From a checkpoint of a small autoregressive pixel model: norm layernorm, activation gelu.
Rows from block 5, named by matrix and row number. Rows with one number belong to one neuron. Each number is 200 + 40 x the weight over the matrix's rms, rounded and kept within 0 to 999. All counts start at 0.
# fc1: MLP up (model.blocks.5.mlp.fc1.weight, 1024x256), inputs 0-51
# fc2: MLP down (model.blocks.5.mlp.fc2.weight, 256x1024, transposed), outputs 0-51
fc1.853,198,235,198,268,221,225,198,192,166,212,157,251,203,224,171,236,173,204,209,231,184,184,243,165,205,215,156,198,202,209,182,179,134,196,248,136,199,168,196,206,184,206,170,194,189,196,135,117,223,132,223,247
fc1.854,183,237,215,144,222,189,153,148,185,166,193,185,205,234,231,135,161,200,177,145,178,174,158,243,142,279,173,326,228,242,190,187,266,231,218,219,240,207,200,194,113,139,153,131,162,216,227,305,145,237,213,278
fc1.855,166,203,221,241,183,197,171,162,149,162,249,157,204,226,244,166,214,218,125,129,156,183,192,246,259,230,210,256,131,180,231,157,151,153,278,169,226,255,279,212,137,218,260,174,206,243,242,200,203,149,189,94
fc1.856,145,179,153,83,274,168,162,145,274,257,185,207,237,178,141,215,210,108,238,175,238,218,230,162,290,168,185,138,146,123,173,220,199,206,179,232,107,243,235,258,232,138,210,170,246,147,69,151,170,216,190,254
fc1.857,198,198,190,251,132,189,175,154,206,190,226,147,244,217,236,168,157,235,198,225,159,184,245,274,270,147,186,176,273,232,222,158,159,134,212,226,207,157,222,147,218,197,199,247,210,241,157,118,255,124,196,178
fc1.858,208,206,206,291,189,162,210,274,181,248,206,191,262,186,266,173,176,157,187,253,238,204,197,241,214,245,265,220,185,221,232,178,121,179,279,188,219,193,227,253,239,257,185,151,248,213,210,185,204,117,194,218
fc1.859,175,176,219,226,214,178,184,217,292,149,114,202,297,186,252,154,203,100,175,257,202,249,251,240,128,234,199,209,212,276,190,93,153,113,229,243,91,205,158,272,256,202,180,123,178,211,181,128,226,167,166,170
fc1.860,211,170,236,144,205,266,177,259,151,181,193,170,211,177,205,222,229,175,181,267,235,232,180,204,158,214,196,200,198,198,173,224,185,214,171,187,213,177,225,194,187,209,173,198,198,179,241,203,204,230,240,185
fc1.861,204,218,221,96,199,202,342,281,161,183,157,127,110,183,260,227,195,220,300,266,232,287,186,218,234,194,171,130,197,107,200,234,182,133,175,151,142,177,241,197,195,114,228,294,276,150,136,200,177,172,237,188
fc1.862,223,171,188,216,234,157,255,164,195,202,248,161,246,214,158,234,188,217,260,132,280,244,157,186,217,153,171,173,203,224,214,165,204,154,244,203,230,235,189,231,199,152,226,173,245,227,197,216,155,178,173,196
fc1.863,193,138,161,184,202,244,233,233,188,153,206,178,214,167,248,241,185,156,288,195,193,204,186,183,226,222,153,247,239,182,220,198,153,209,193,244,128,224,262,213,234,263,159,218,224,157,233,109,169,152,172,191
fc1.864,175,193,221,221,134,214,144,146,148,212,181,137,171,230,234,194,153,228,222,273,201,209,195,212,204,170,213,215,144,175,261,200,221,228,217,161,238,138,285,234,197,182,189,161,193,200,164,210,247,214,277,277
fc1.865,196,188,220,224,159,137,229,168,157,214,232,181,231,162,216,184,180,184,215,139,251,199,218,164,229,218,229,234,198,209,149,268,173,153,197,226,234,170,193,201,231,245,239,216,155,167,242,168,231,187,212,236
fc1.866,239,242,218,288,176,289,163,247,189,226,201,186,148,91,171,226,310,236,179,202,197,169,288,220,206,236,175,217,175,243,234,195,241,213,154,206,160,266,187,168,174,205,216,197,236,186,229,189,209,191,225,259
fc1.867,231,189,288,282,188,231,258,236,215,221,208,181,266,251,197,162,173,238,223,202,169,156,196,188,173,146,228,197,129,240,265,214,171,196,217,163,228,217,170,211,222,181,193,225,143,271,221,115,217,189,193,220
fc1.868,143,120,211,99,263,214,156,245,131,225,139,205,249,177,200,156,111,212,175,231,198,193,131,122,137,239,164,232,195,213,266,183,225,234,205,180,215,179,93,210,219,226,187,199,293,212,171,192,235,185,291,247
fc1.869,178,214,246,212,260,194,127,230,183,226,155,188,232,230,219,215,189,176,176,206,215,138,245,164,215,200,252,165,179,268,177,182,197,169,200,153,177,209,234,186,228,175,207,219,160,202,168,175,196,200,215,200
fc1.870,187,139,272,154,122,252,170,217,216,197,275,267,205,166,114,183,160,255,281,168,159,219,143,160,155,200,176,215,221,200,163,198,214,213,202,205,236,106,177,179,245,180,188,234,185,175,225,200,152,183,214,163
fc1.871,176,206,197,185,208,182,228,159,155,212,207,245,248,175,217,190,164,200,205,198,229,209,169,219,220,169,204,199,199,273,230,197,192,222,167,207,226,157,229,214,220,172,170,200,165,188,219,226,158,284,218,192
fc1.872,203,224,221,254,230,207,126,192,277,124,134,171,190,222,215,304,131,246,239,228,253,193,205,193,210,141,218,191,149,157,187,197,133,215,254,239,209,202,294,212,263,195,225,296,134,184,140,166,168,160,212,206
fc1.873,204,283,223,230,232,240,194,173,178,175,112,174,172,173,253,166,150,173,167,162,212,183,228,171,180,232,232,207,175,179,215,125,264,225,157,132,246,242,211,253,193,217,208,191,218,172,222,176,198,195,269,228
fc1.874,260,240,181,218,207,234,212,172,262,94,260,63,256,142,184,163,248,152,159,198,172,185,208,200,290,131,199,192,162,260,189,249,184,294,125,306,165,110,218,140,141,240,193,250,133,287,199,175,184,220,101,239
fc1.875,260,208,190,152,145,211,168,253,159,182,179,237,198,177,283,223,165,254,193,261,215,249,201,196,185,99,214,211,224,161,238,176,173,159,162,198,198,202,250,150,127,178,130,120,193,150,276,187,231,138,207,188
fc1.876,180,207,184,165,137,241,194,209,260,108,195,186,178,109,127,197,171,207,164,215,237,135,271,173,160,147,158,240,247,125,183,152,214,217,134,216,263,206,199,141,239,231,165,130,160,181,116,304,180,151,178,226
fc1.877,161,165,153,218,249,242,240,263,221,204,240,144,134,177,163,169,271,216,242,278,169,157,165,214,333,226,208,209,216,178,200,210,175,229,228,240,181,154,196,289,136,241,195,149,202,199,188,204,196,265,235,220
fc1.878,198,243,155,237,239,205,162,153,156,192,219,196,133,184,256,155,153,241,191,232,169,193,237,225,207,214,177,191,159,216,206,231,213,224,185,237,206,218,199,224,144,136,237,206,204,224,184,167,229,223,195,205
fc1.879,139,176,177,193,176,254,204,164,248,267,172,187,301,210,208,138,281,260,182,232,308,177,218,183,184,193,229,192,219,217,210,140,220,250,197,244,197,202,228,204,182,191,200,152,172,186,237,240,168,178,204,218
fc1.880,164,201,235,252,193,182,260,221,194,209,225,228,158,220,174,177,221,211,232,221,187,245,188,180,208,216,208,189,207,221,203,202,199,215,195,265,221,132,218,148,203,231,215,193,229,245,234,198,231,219,193,201
fc1.881,186,204,173,212,233,163,215,93,256,207,245,179,227,200,177,264,145,241,248,163,233,188,121,224,155,179,197,147,267,163,237,263,191,212,225,183,231,202,230,161,190,194,265,182,149,195,196,236,215,178,116,177
fc1.882,136,190,241,172,187,315,159,223,208,223,236,272,274,223,193,223,151,185,273,173,214,240,230,222,228,243,166,200,201,160,246,197,230,215,205,261,231,223,181,223,208,182,215,167,224,168,249,252,180,165,208,188
fc1.883,188,181,233,298,170,204,235,242,151,179,134,248,210,202,196,159,182,207,210,274,162,226,167,208,207,192,196,199,145,230,226,156,166,260,217,243,252,202,239,234,227,321,243,213,145,182,137,125,148,151,218,267
fc1.884,135,280,174,220,213,133,228,218,219,238,244,225,250,166,164,183,197,240,170,194,203,186,221,206,133,152,191,166,167,186,183,186,226,228,227,235,252,149,171,194,253,179,149,207,221,218,225,272,215,148,182,201
fc1.885,206,232,198,200,212,138,231,160,192,118,237,214,181,149,198,235,239,147,240,210,228,204,181,247,172,222,182,242,230,151,222,179,206,227,116,171,242,215,202,206,166,180,145,218,221,220,247,294,151,224,223,163
fc1.886,150,217,242,211,128,183,219,245,196,181,180,204,151,196,109,141,158,186,137,81,233,207,222,142,197,161,217,245,194,173,226,166,246,220,180,191,224,183,213,241,208,183,226,204,209,187,204,179,188,172,169,179
fc1.887,223,253,171,212,230,169,226,151,229,251,176,226,209,217,143,177,147,196,193,250,207,251,208,159,250,208,181,154,174,154,126,220,278,231,152,252,200,230,109,210,223,228,223,206,180,176,101,220,221,162,144,226
fc1.888,208,154,197,218,222,162,170,152,265,143,217,148,206,232,226,191,213,209,164,157,160,223,167,228,201,234,175,213,265,192,214,195,250,218,127,155,188,194,158,204,144,211,181,175,155,244,198,109,175,219,195,215
fc1.889,164,213,286,200,175,189,209,151,247,231,111,239,164,174,222,158,177,132,113,161,165,201,233,239,232,226,211,236,202,298,167,192,151,266,206,186,236,176,171,204,187,224,221,247,243,155,165,182,218,205,201,143
fc1.890,216,158,211,144,183,244,214,170,222,226,127,244,184,225,122,228,184,171,175,196,178,235,164,230,238,248,176,227,168,239,234,280,213,242,191,172,105,148,191,236,274,261,231,158,205,219,228,264,238,147,159,141
fc1.891,211,177,143,142,157,160,205,137,160,184,117,254,246,174,149,134,186,170,182,188,214,178,188,218,237,283,183,228,220,161,254,257,208,177,184,240,161,123,193,171,227,226,188,253,168,240,284,220,229,214,224,209
fc1.892,218,150,172,182,236,153,268,306,189,214,193,186,206,252,131,283,174,259,254,227,140,202,156,222,207,230,168,188,243,280,185,172,166,217,181,139,162,225,230,150,248,138,203,231,144,296,237,149,216,159,213,259
fc1.893,168,215,150,208,165,113,196,202,201,164,278,177,284,229,182,173,237,194,102,173,182,235,246,65,194,241,245,153,297,173,276,206,216,185,205,175,149,228,182,201,177,271,196,179,159,262,287,177,202,200,267,166
fc1.894,253,207,220,167,148,172,217,185,175,192,130,206,205,250,130,141,199,169,260,152,172,180,206,131,232,180,147,148,162,177,224,255,185,97,191,206,227,160,214,145,203,157,218,197,206,165,227,240,157,141,212,206
fc1.895,151,215,200,197,211,174,249,230,210,181,239,150,250,178,220,189,238,178,231,241,187,207,182,177,169,239,196,196,173,213,157,208,200,152,243,178,245,195,232,157,232,189,151,198,127,202,173,210,235,222,215,189
fc1.896,206,243,134,243,187,238,194,143,171,137,219,134,177,264,160,182,203,187,233,206,236,281,144,177,215,187,249,210,191,233,269,131,177,223,187,255,171,231,205,194,165,202,132,268,120,162,150,211,192,123,184,231
fc1.897,229,192,135,196,152,196,181,200,248,244,165,333,207,242,188,281,177,228,205,292,221,281,199,154,164,204,248,214,197,262,188,182,163,210,179,204,190,214,141,282,265,240,217,199,110,184,209,193,189,173,222,189
fc1.898,241,191,186,196,211,207,193,173,176,233,198,175,202,161,248,138,227,175,263,221,201,230,212,190,150,193,215,157,207,260,238,184,181,217,223,179,216,251,175,249,193,192,200,232,256,143,225,183,232,200,200,195
fc1.899,238,187,229,218,176,198,180,187,200,198,226,180,213,186,173,168,187,178,156,165,203,150,185,153,219,183,174,191,209,148,153,195,193,185,254,255,247,246,214,168,143,147,238,218,210,245,189,212,125,211,204,200
fc1.900,197,173,215,164,129,217,162,251,208,258,128,216,198,210,115,148,122,176,201,181,215,171,124,189,151,183,305,225,189,124,246,241,228,166,202,166,200,193,194,194,228,195,255,211,131,198,178,235,286,207,202,151
fc1.901,207,191,154,226,198,226,144,211,166,208,252,230,228,152,253,211,216,104,163,203,254,210,230,195,206,200,181,239,256,141,267,250,248,187,247,212,191,324,188,138,202,183,193,210,192,169,167,178,201,72,225,199
fc1.902,224,274,153,244,171,193,135,240,191,271,179,134,211,87,245,225,188,127,272,191,175,228,232,230,204,248,208,179,200,252,157,197,216,97,241,256,219,138,219,199,157,203,225,184,227,194,167,196,164,199,215,220
fc1.903,222,171,225,223,159,242,154,146,215,153,161,223,228,188,112,255,218,231,199,251,178,235,214,247,245,231,228,185,240,282,145,163,128,172,180,176,140,171,167,240,212,153,303,233,183,262,189,199,232,212,160,168
fc1.904,242,172,192,196,176,220,172,181,228,180,172,216,204,167,184,208,189,184,212,253,218,249,190,182,192,234,195,188,262,170,205,268,189,221,265,207,191,226,252,206,211,215,190,206,224,200,225,172,246,189,171,252
fc1.905,261,145,202,201,207,172,162,231,215,222,254,234,175,188,229,205,174,276,203,272,269,150,183,234,183,190,291,138,184,257,173,239,189,198,182,191,242,232,215,183,198,191,204,237,157,259,249,280,216,219,177,226
fc1.906,217,151,220,303,243,253,154,174,250,134,203,230,267,199,144,261,262,184,238,273,220,109,208,168,131,110,141,187,209,163,150,119,213,217,199,143,176,193,170,199,235,222,228,194,122,289,189,183,217,187,195,260
fc1.907,195,258,185,177,160,218,204,260,191,190,182,310,209,217,232,188,242,308,138,195,164,212,171,113,157,171,213,196,252,153,244,239,91,258,204,204,204,181,162,253,150,275,240,235,197,231,185,333,198,235,195,211
fc1.908,228,255,187,159,238,226,221,218,230,205,196,212,181,174,182,157,191,164,248,178,219,242,245,171,199,162,240,186,129,188,188,181,154,194,231,211,213,221,159,136,167,162,261,219,244,214,165,159,201,164,231,225
fc1.909,206,193,215,137,273,251,199,130,112,244,206,234,186,167,212,283,200,164,302,209,184,171,181,210,225,195,242,153,254,262,355,335,235,164,177,205,245,234,116,164,237,216,233,253,215,156,229,173,241,103,236,165
fc1.910,243,275,194,255,220,126,227,204,174,233,213,145,122,154,174,230,193,116,166,255,149,167,244,155,210,201,226,248,168,267,123,167,208,273,300,204,256,211,195,142,176,196,256,196,210,205,204,165,232,256,206,181
fc1.911,138,205,143,239,193,175,209,210,190,229,244,191,239,187,247,220,165,240,168,163,149,198,176,157,196,144,209,245,158,179,139,139,198,197,232,149,173,234,215,259,177,185,215,235,229,157,152,297,181,153,212,191
fc1.912,210,188,173,243,226,247,228,214,180,185,192,193,160,201,274,168,207,259,214,176,226,195,157,194,226,204,243,166,212,183,162,198,178,206,222,177,138,187,228,172,171,191,192,147,185,208,261,144,268,282,220,251
fc1.913,205,195,188,236,227,159,271,207,232,167,275,171,201,262,236,175,190,286,209,192,208,212,157,177,210,207,199,222,259,212,221,138,174,207,199,213,217,180,142,187,207,281,170,201,171,212,235,215,217,205,192,180
fc1.914,232,114,201,208,231,171,193,262,216,213,200,194,169,226,217,201,238,206,237,239,210,227,163,253,170,165,133,202,312,227,285,236,224,195,180,192,224,185,175,174,161,265,179,130,194,324,175,194,206,231,247,126
fc1.915,178,223,103,233,241,217,161,193,164,218,147,262,191,252,258,143,217,239,226,234,212,147,217,214,214,191,178,156,283,239,141,198,200,176,239,184,240,232,228,136,236,182,227,189,249,249,218,172,197,185,159,138
fc1.916,143,95,217,277,211,151,149,283,255,181,185,248,155,239,215,211,220,160,278,172,185,228,216,176,181,124,163,139,148,240,190,177,220,215,180,248,217,197,212,245,193,150,163,299,176,188,200,131,112,238,232,173
fc2.853,173,201,163,215,223,155,185,275,162,191,238,144,212,195,201,117,174,158,210,223,224,203,224,188,178,210,278,163,252,267,215,305,248,177,165,178,223,294,203,162,220,167,238,176,240,167,206,314,165,253,203,201
fc2.854,223,211,226,160,200,151,220,153,233,248,194,95,198,162,158,281,162,250,134,262,164,224,219,167,232,217,226,164,230,173,277,193,208,163,164,186,152,192,211,152,237,236,237,267,255,215,144,128,172,137,124,242
fc2.855,172,299,156,208,242,211,216,238,206,252,162,190,205,166,144,157,128,147,274,182,219,156,179,236,256,152,177,105,176,176,215,165,295,270,264,171,192,183,173,115,125,132,124,279,179,239,162,180,185,218,181,282
fc2.856,183,236,177,237,207,236,258,249,194,160,164,202,202,204,256,190,194,264,193,221,134,191,150,229,230,169,227,237,221,241,212,242,199,184,153,230,232,247,148,173,209,184,204,189,197,236,276,178,186,226,124,168
fc2.857,231,253,177,216,200,178,189,204,206,180,234,174,182,159,202,220,267,121,147,144,223,275,194,220,230,225,292,225,196,169,132,183,194,195,194,161,155,224,173,182,179,233,160,178,247,288,215,216,195,265,191,200
fc2.858,171,227,220,158,210,240,198,205,141,223,165,190,307,267,215,152,151,184,193,190,181,219,170,221,196,170,170,146,206,185,210,229,136,287,241,212,290,208,198,259,149,271,211,189,204,206,224,199,191,159,220,197
fc2.859,186,247,238,190,159,211,176,201,240,184,204,230,156,245,160,216,207,205,190,210,282,218,146,110,187,124,185,226,188,213,225,189,184,217,192,190,259,194,165,126,170,189,203,214,255,235,228,212,187,161,188,277
fc2.860,200,228,232,222,191,237,206,228,138,193,166,197,221,208,195,197,184,234,181,184,221,178,241,232,163,152,192,208,226,198,178,179,214,153,129,168,223,223,206,200,212,202,167,180,184,183,193,205,209,216,195,197
fc2.861,217,144,198,249,250,177,152,295,262,155,186,238,205,217,166,173,193,192,171,169,198,251,217,195,129,211,215,196,94,279,181,227,246,250,290,211,293,253,110,218,207,199,299,270,110,213,194,174,137,199,116,198
fc2.862,164,228,222,147,136,217,162,194,163,169,168,189,211,168,284,222,151,200,254,206,156,214,178,162,223,195,206,145,217,209,182,175,233,226,202,214,268,182,231,211,191,206,229,218,179,202,251,165,127,147,231,170
fc2.863,164,162,220,173,203,199,187,168,211,224,160,243,210,195,158,163,230,206,148,249,240,239,260,182,193,198,213,162,228,229,208,201,214,204,203,237,275,219,188,191,148,196,254,153,146,236,173,213,198,218,188,195
fc2.864,193,228,219,162,239,211,173,231,199,155,234,216,236,212,224,204,167,164,213,148,170,177,239,229,172,194,197,205,185,175,160,254,190,186,184,176,260,222,190,172,178,193,202,192,195,202,164,247,163,164,199,191
fc2.865,235,241,158,209,238,183,189,246,188,197,138,190,145,166,153,246,255,185,195,226,278,196,135,126,214,175,208,218,218,158,143,165,183,183,236,156,217,269,205,204,192,184,197,170,232,202,141,235,208,238,194,166
fc2.866,152,248,183,205,191,157,185,234,121,220,217,187,275,225,213,183,88,165,138,156,84,353,178,170,217,211,258,180,243,152,232,131,173,258,238,237,214,180,187,255,239,212,225,122,228,140,170,212,196,115,162,159
fc2.867,233,214,204,160,131,211,118,128,223,200,228,209,184,139,118,256,183,124,180,246,160,263,273,195,219,154,173,177,233,164,237,253,277,153,199,220,185,157,200,189,247,198,253,135,180,172,192,218,267,244,225,180
fc2.868,161,246,231,218,163,157,256,176,222,246,171,185,230,241,202,121,237,187,172,234,260,246,271,213,207,191,243,201,200,229,202,255,191,192,199,191,288,217,221,189,208,210,189,206,236,186,252,131,225,195,233,136
fc2.869,197,197,196,163,253,168,205,190,230,193,177,232,223,158,201,201,186,170,230,236,202,202,186,206,184,166,177,181,203,191,187,203,175,254,173,272,253,178,220,203,163,231,179,197,221,223,186,192,224,173,177,200
fc2.870,189,285,202,182,227,238,216,162,237,173,197,189,192,230,190,212,163,209,109,221,185,208,236,250,194,167,222,200,215,173,104,197,181,213,242,200,169,276,164,182,198,148,180,166,174,192,147,159,173,235,182,211
fc2.871,165,187,258,241,222,226,157,232,171,212,243,209,161,225,212,168,182,204,162,251,166,197,166,140,209,212,253,181,195,165,233,147,193,211,165,176,154,216,219,192,175,218,247,183,206,235,171,195,186,157,187,199
fc2.872,263,197,116,210,180,231,198,259,194,280,242,165,249,161,245,191,216,210,141,182,231,173,217,208,230,204,132,233,231,270,188,161,166,221,222,183,224,180,136,233,161,151,205,207,171,217,279,216,199,180,235,235
fc2.873,235,151,196,186,222,194,175,208,217,224,208,181,226,223,183,224,157,221,164,217,198,149,222,201,199,225,232,140,166,209,193,247,153,178,225,175,212,238,201,125,166,182,164,163,147,233,177,227,259,187,171,174
fc2.874,162,211,223,230,166,207,204,201,182,237,178,197,129,201,207,254,232,216,195,213,165,226,201,115,101,305,201,193,138,275,151,256,219,120,248,238,181,237,229,188,211,155,239,161,242,160,200,264,257,181,202,170
fc2.875,263,175,129,218,196,241,208,164,237,142,232,162,213,242,210,255,193,221,161,181,254,210,181,164,190,209,205,242,179,183,122,263,224,217,264,181,191,198,236,172,221,226,183,183,229,146,243,205,234,224,204,176
fc2.876,189,267,160,264,273,233,249,211,160,206,172,183,238,156,193,237,211,177,244,256,273,230,214,238,209,158,210,169,215,190,237,217,253,261,290,139,200,210,181,212,189,225,243,215,169,144,273,157,232,224,180,196
fc2.877,188,190,254,134,158,200,126,243,250,215,142,274,222,186,281,213,120,210,191,176,199,277,284,176,110,220,157,233,199,212,239,204,209,254,149,171,263,195,198,119,224,184,255,272,212,128,135,187,188,105,207,243
fc2.878,189,203,206,259,193,218,161,232,225,192,249,216,199,171,164,206,312,241,136,215,270,120,243,150,166,185,217,187,193,208,213,193,212,158,258,173,166,192,148,166,206,279,195,228,222,208,170,281,208,192,199,175
fc2.879,173,257,203,231,232,143,143,226,167,216,177,199,153,174,225,258,156,177,188,188,155,201,125,183,143,220,202,129,212,213,224,266,240,219,216,194,210,235,142,228,238,249,215,171,133,243,213,204,140,230,227,136
fc2.880,234,187,176,188,219,234,193,187,241,195,217,190,223,202,181,222,220,211,203,122,184,174,177,187,204,199,223,188,235,179,298,229,195,186,219,213,199,226,166,188,170,202,232,169,199,184,186,180,198,130,147,246
fc2.881,171,214,169,239,232,218,277,209,168,238,191,185,235,121,256,212,246,177,179,230,227,244,197,83,156,305,233,215,167,269,228,248,277,263,168,177,204,162,206,154,197,184,142,210,179,240,166,178,228,180,255,218
fc2.882,231,227,184,138,251,208,219,243,129,185,223,208,107,218,179,212,190,218,208,185,208,219,181,198,214,121,218,218,248,230,280,189,280,220,176,217,179,171,223,230,164,183,164,164,194,270,195,219,241,204,169,210
fc2.883,213,248,197,170,241,179,201,194,200,130,238,213,171,184,204,213,228,222,174,196,211,204,213,226,220,155,114,288,212,237,259,161,208,179,273,214,141,179,262,102,297,136,253,176,208,236,130,248,167,213,285,139
fc2.884,217,187,246,203,174,217,125,205,203,227,194,208,203,140,209,153,182,202,214,283,183,204,251,221,238,204,227,180,149,221,181,220,265,87,190,233,186,195,160,208,246,209,177,225,177,221,218,207,201,184,240,180
fc2.885,186,129,224,117,246,256,167,289,142,216,199,107,191,190,155,184,192,203,228,251,175,179,204,275,276,179,155,254,218,267,127,207,210,203,178,222,143,190,292,199,221,151,231,206,271,228,149,223,189,207,265,172
fc2.886,228,189,162,218,228,237,197,172,214,151,240,211,134,207,175,229,250,262,272,197,203,231,199,267,237,199,268,103,165,124,254,178,213,111,155,281,173,138,223,213,211,220,222,251,235,211,261,155,173,100,223,153
fc2.887,184,201,260,202,157,277,177,254,170,227,193,215,193,251,242,239,176,239,261,242,174,205,213,255,121,119,206,232,230,198,183,173,191,256,249,212,179,241,227,214,186,233,200,165,229,177,175,261,182,187,233,165
fc2.888,236,227,269,220,198,184,157,135,106,264,187,190,204,137,192,232,221,187,229,251,213,221,184,223,236,159,302,198,204,199,194,231,148,169,252,195,166,188,209,156,195,239,231,209,195,206,263,207,217,300,190,205
fc2.889,265,241,122,197,210,184,237,239,118,178,284,209,269,271,133,169,248,274,226,217,229,130,107,177,192,207,222,134,167,184,244,193,211,201,255,175,136,221,211,242,232,251,189,113,102,214,165,174,196,192,205,203
fc2.890,182,198,158,154,179,160,174,183,169,228,200,225,269,225,235,233,192,182,213,179,194,84,208,143,180,207,226,175,164,196,204,150,208,241,226,209,278,242,214,203,257,80,99,200,171,143,217,162,182,261,175,240
fc2.891,205,236,207,226,195,197,211,257,165,164,134,265,189,235,158,185,214,211,273,257,139,255,246,154,234,253,257,185,194,206,173,224,188,230,177,247,243,193,256,231,188,200,211,216,254,195,168,164,233,209,172,205
fc2.892,157,276,265,172,179,193,178,111,261,140,173,172,211,116,235,165,262,198,184,239,311,202,221,222,227,211,258,194,171,158,166,229,178,200,191,271,181,233,180,259,199,177,186,197,167,194,191,208,134,224,223,143
fc2.893,213,188,184,193,182,251,226,140,200,193,201,220,185,178,213,179,165,223,187,264,290,175,179,259,241,127,197,143,101,243,186,226,179,194,150,140,140,192,169,238,201,216,277,156,203,132,85,247,225,222,145,204
fc2.894,223,245,214,195,212,233,179,222,162,176,221,119,216,135,178,202,255,236,139,211,186,183,215,228,150,227,226,216,229,251,207,135,210,203,196,238,208,239,182,192,208,205,166,243,214,217,175,184,189,246,289,182
fc2.895,169,227,263,174,207,243,117,241,159,128,226,155,187,225,217,150,229,153,242,193,115,131,212,194,211,149,144,237,197,127,234,167,203,216,213,203,231,233,211,169,200,172,213,170,243,191,190,216,242,251,215,222
fc2.896,168,233,211,132,239,149,169,216,171,253,138,192,153,235,241,273,210,210,194,253,147,205,251,223,139,218,194,178,259,141,197,189,273,174,185,251,203,202,223,133,143,229,176,230,269,195,209,157,265,312,220,220
fc2.897,165,271,243,215,172,234,203,192,171,181,211,203,211,162,196,221,207,232,213,185,187,193,221,276,114,144,202,192,140,180,197,203,212,174,197,259,160,209,209,202,191,193,203,153,271,201,225,269,235,154,194,199
fc2.898,177,184,188,199,143,259,169,178,201,167,149,233,273,255,132,241,181,190,207,192,273,175,222,227,272,186,181,203,208,198,160,220,220,196,180,252,224,138,268,186,189,180,235,215,226,222,252,277,183,203,200,198
fc2.899,172,228,209,235,241,182,212,193,225,158,217,183,157,185,229,240,225,164,220,212,186,215,230,203,213,246,233,244,157,230,208,240,184,173,196,218,186,196,191,180,200,230,270,189,199,190,236,141,206,200,201,208
fc2.900,125,247,191,133,361,171,151,248,181,218,199,185,155,150,195,214,158,186,170,179,205,159,186,177,232,171,155,186,242,224,182,229,131,191,192,281,199,130,186,180,162,255,176,251,265,243,220,168,218,167,184,199
fc2.901,240,263,132,213,232,139,194,110,145,166,201,193,150,183,249,232,101,155,212,252,250,216,165,144,273,157,243,233,222,187,224,211,142,114,195,169,276,117,207,236,198,110,197,195,230,178,285,221,202,240,233,185
fc2.902,199,200,270,209,193,214,95,165,129,233,189,269,246,229,156,269,166,268,190,176,112,201,224,152,203,169,174,226,197,197,235,233,190,230,125,177,181,247,166,124,209,249,183,220,188,206,215,204,159,111,181,164
fc2.903,249,222,120,223,326,129,236,306,149,241,217,216,202,190,233,186,177,286,197,133,128,194,170,133,154,215,198,221,188,236,161,165,199,153,228,239,145,258,115,158,253,192,155,109,254,186,187,204,175,206,215,258
fc2.904,192,196,201,199,240,182,173,189,214,219,164,158,182,182,236,212,270,197,149,156,186,169,158,140,205,185,230,155,186,140,195,127,156,174,181,218,181,193,189,201,229,145,191,194,204,200,232,215,177,188,200,168
fc2.905,198,218,228,157,214,229,265,249,164,206,221,163,151,229,213,271,300,179,209,203,242,250,206,236,211,233,141,197,173,58,203,162,168,197,174,227,170,172,124,306,235,110,220,286,294,203,121,159,225,165,145,258
fc2.906,253,202,162,256,131,196,231,304,188,263,153,171,164,163,200,240,234,206,172,197,293,269,112,298,103,157,240,137,172,242,201,122,292,170,211,235,111,140,272,195,138,215,197,122,203,226,261,129,142,224,157,167
fc2.907,207,198,208,191,175,194,210,140,178,228,222,190,188,185,110,190,181,94,180,171,164,216,269,260,323,219,240,275,209,195,130,153,252,151,174,331,144,243,240,123,200,242,218,130,203,133,267,166,227,176,201,231
fc2.908,205,124,249,154,206,154,195,168,214,209,220,205,157,177,200,191,209,212,182,216,168,193,198,202,240,216,139,183,233,219,177,274,207,170,262,167,170,194,208,222,289,234,179,177,215,175,180,178,208,192,219,238
fc2.909,192,286,219,242,251,137,257,243,172,156,177,215,160,284,242,207,205,186,210,256,176,336,182,178,80,174,205,295,219,122,201,114,142,255,240,160,143,175,159,200,183,194,180,223,265,236,189,141,187,205,148,205
fc2.910,204,129,155,187,161,122,175,168,171,145,243,186,273,252,218,202,223,187,191,235,190,207,224,197,235,164,188,279,231,199,242,261,241,135,177,212,115,156,173,126,197,220,156,220,220,180,160,210,171,166,188,226
fc2.911,292,243,203,156,184,201,230,123,210,199,136,190,135,171,173,216,250,282,224,194,209,224,228,258,190,302,217,130,240,194,186,229,143,191,189,252,198,220,178,137,155,230,187,178,198,236,241,154,190,205,248,208
fc2.912,178,177,248,277,168,174,257,240,241,127,149,204,151,91,103,217,153,92,179,195,236,255,212,178,213,274,212,166,162,179,256,224,289,188,152,161,178,247,177,247,161,249,133,180,252,279,152,216,175,245,196,177
fc2.913,217,169,220,214,144,186,139,223,216,143,261,224,238,199,187,195,251,181,225,199,130,155,237,195,146,218,191,218,162,196,164,216,203,198,216,175,211,108,244,157,184,223,201,185,218,223,172,213,225,245,236,255
fc2.914,252,239,130,153,173,211,193,150,196,241,264,128,287,148,155,144,114,168,211,222,209,225,247,149,237,227,222,226,126,247,122,214,99,202,226,186,217,277,191,191,184,163,257,197,196,148,204,221,162,100,131,183
fc2.915,141,280,266,254,267,286,193,224,215,96,132,251,160,129,166,193,190,182,150,289,191,246,215,161,244,235,121,251,223,222,277,170,207,203,155,225,260,180,152,232,144,221,183,194,180,188,213,151,175,213,223,165
fc2.916,140,262,128,178,176,179,211,98,255,256,242,221,130,222,231,186,128,241,106,256,182,239,170,205,162,212,241,196,234,163,226,145,201,235,329,204,168,190,245,179,236,266,180,140,227,199,203,185,173,226,193,196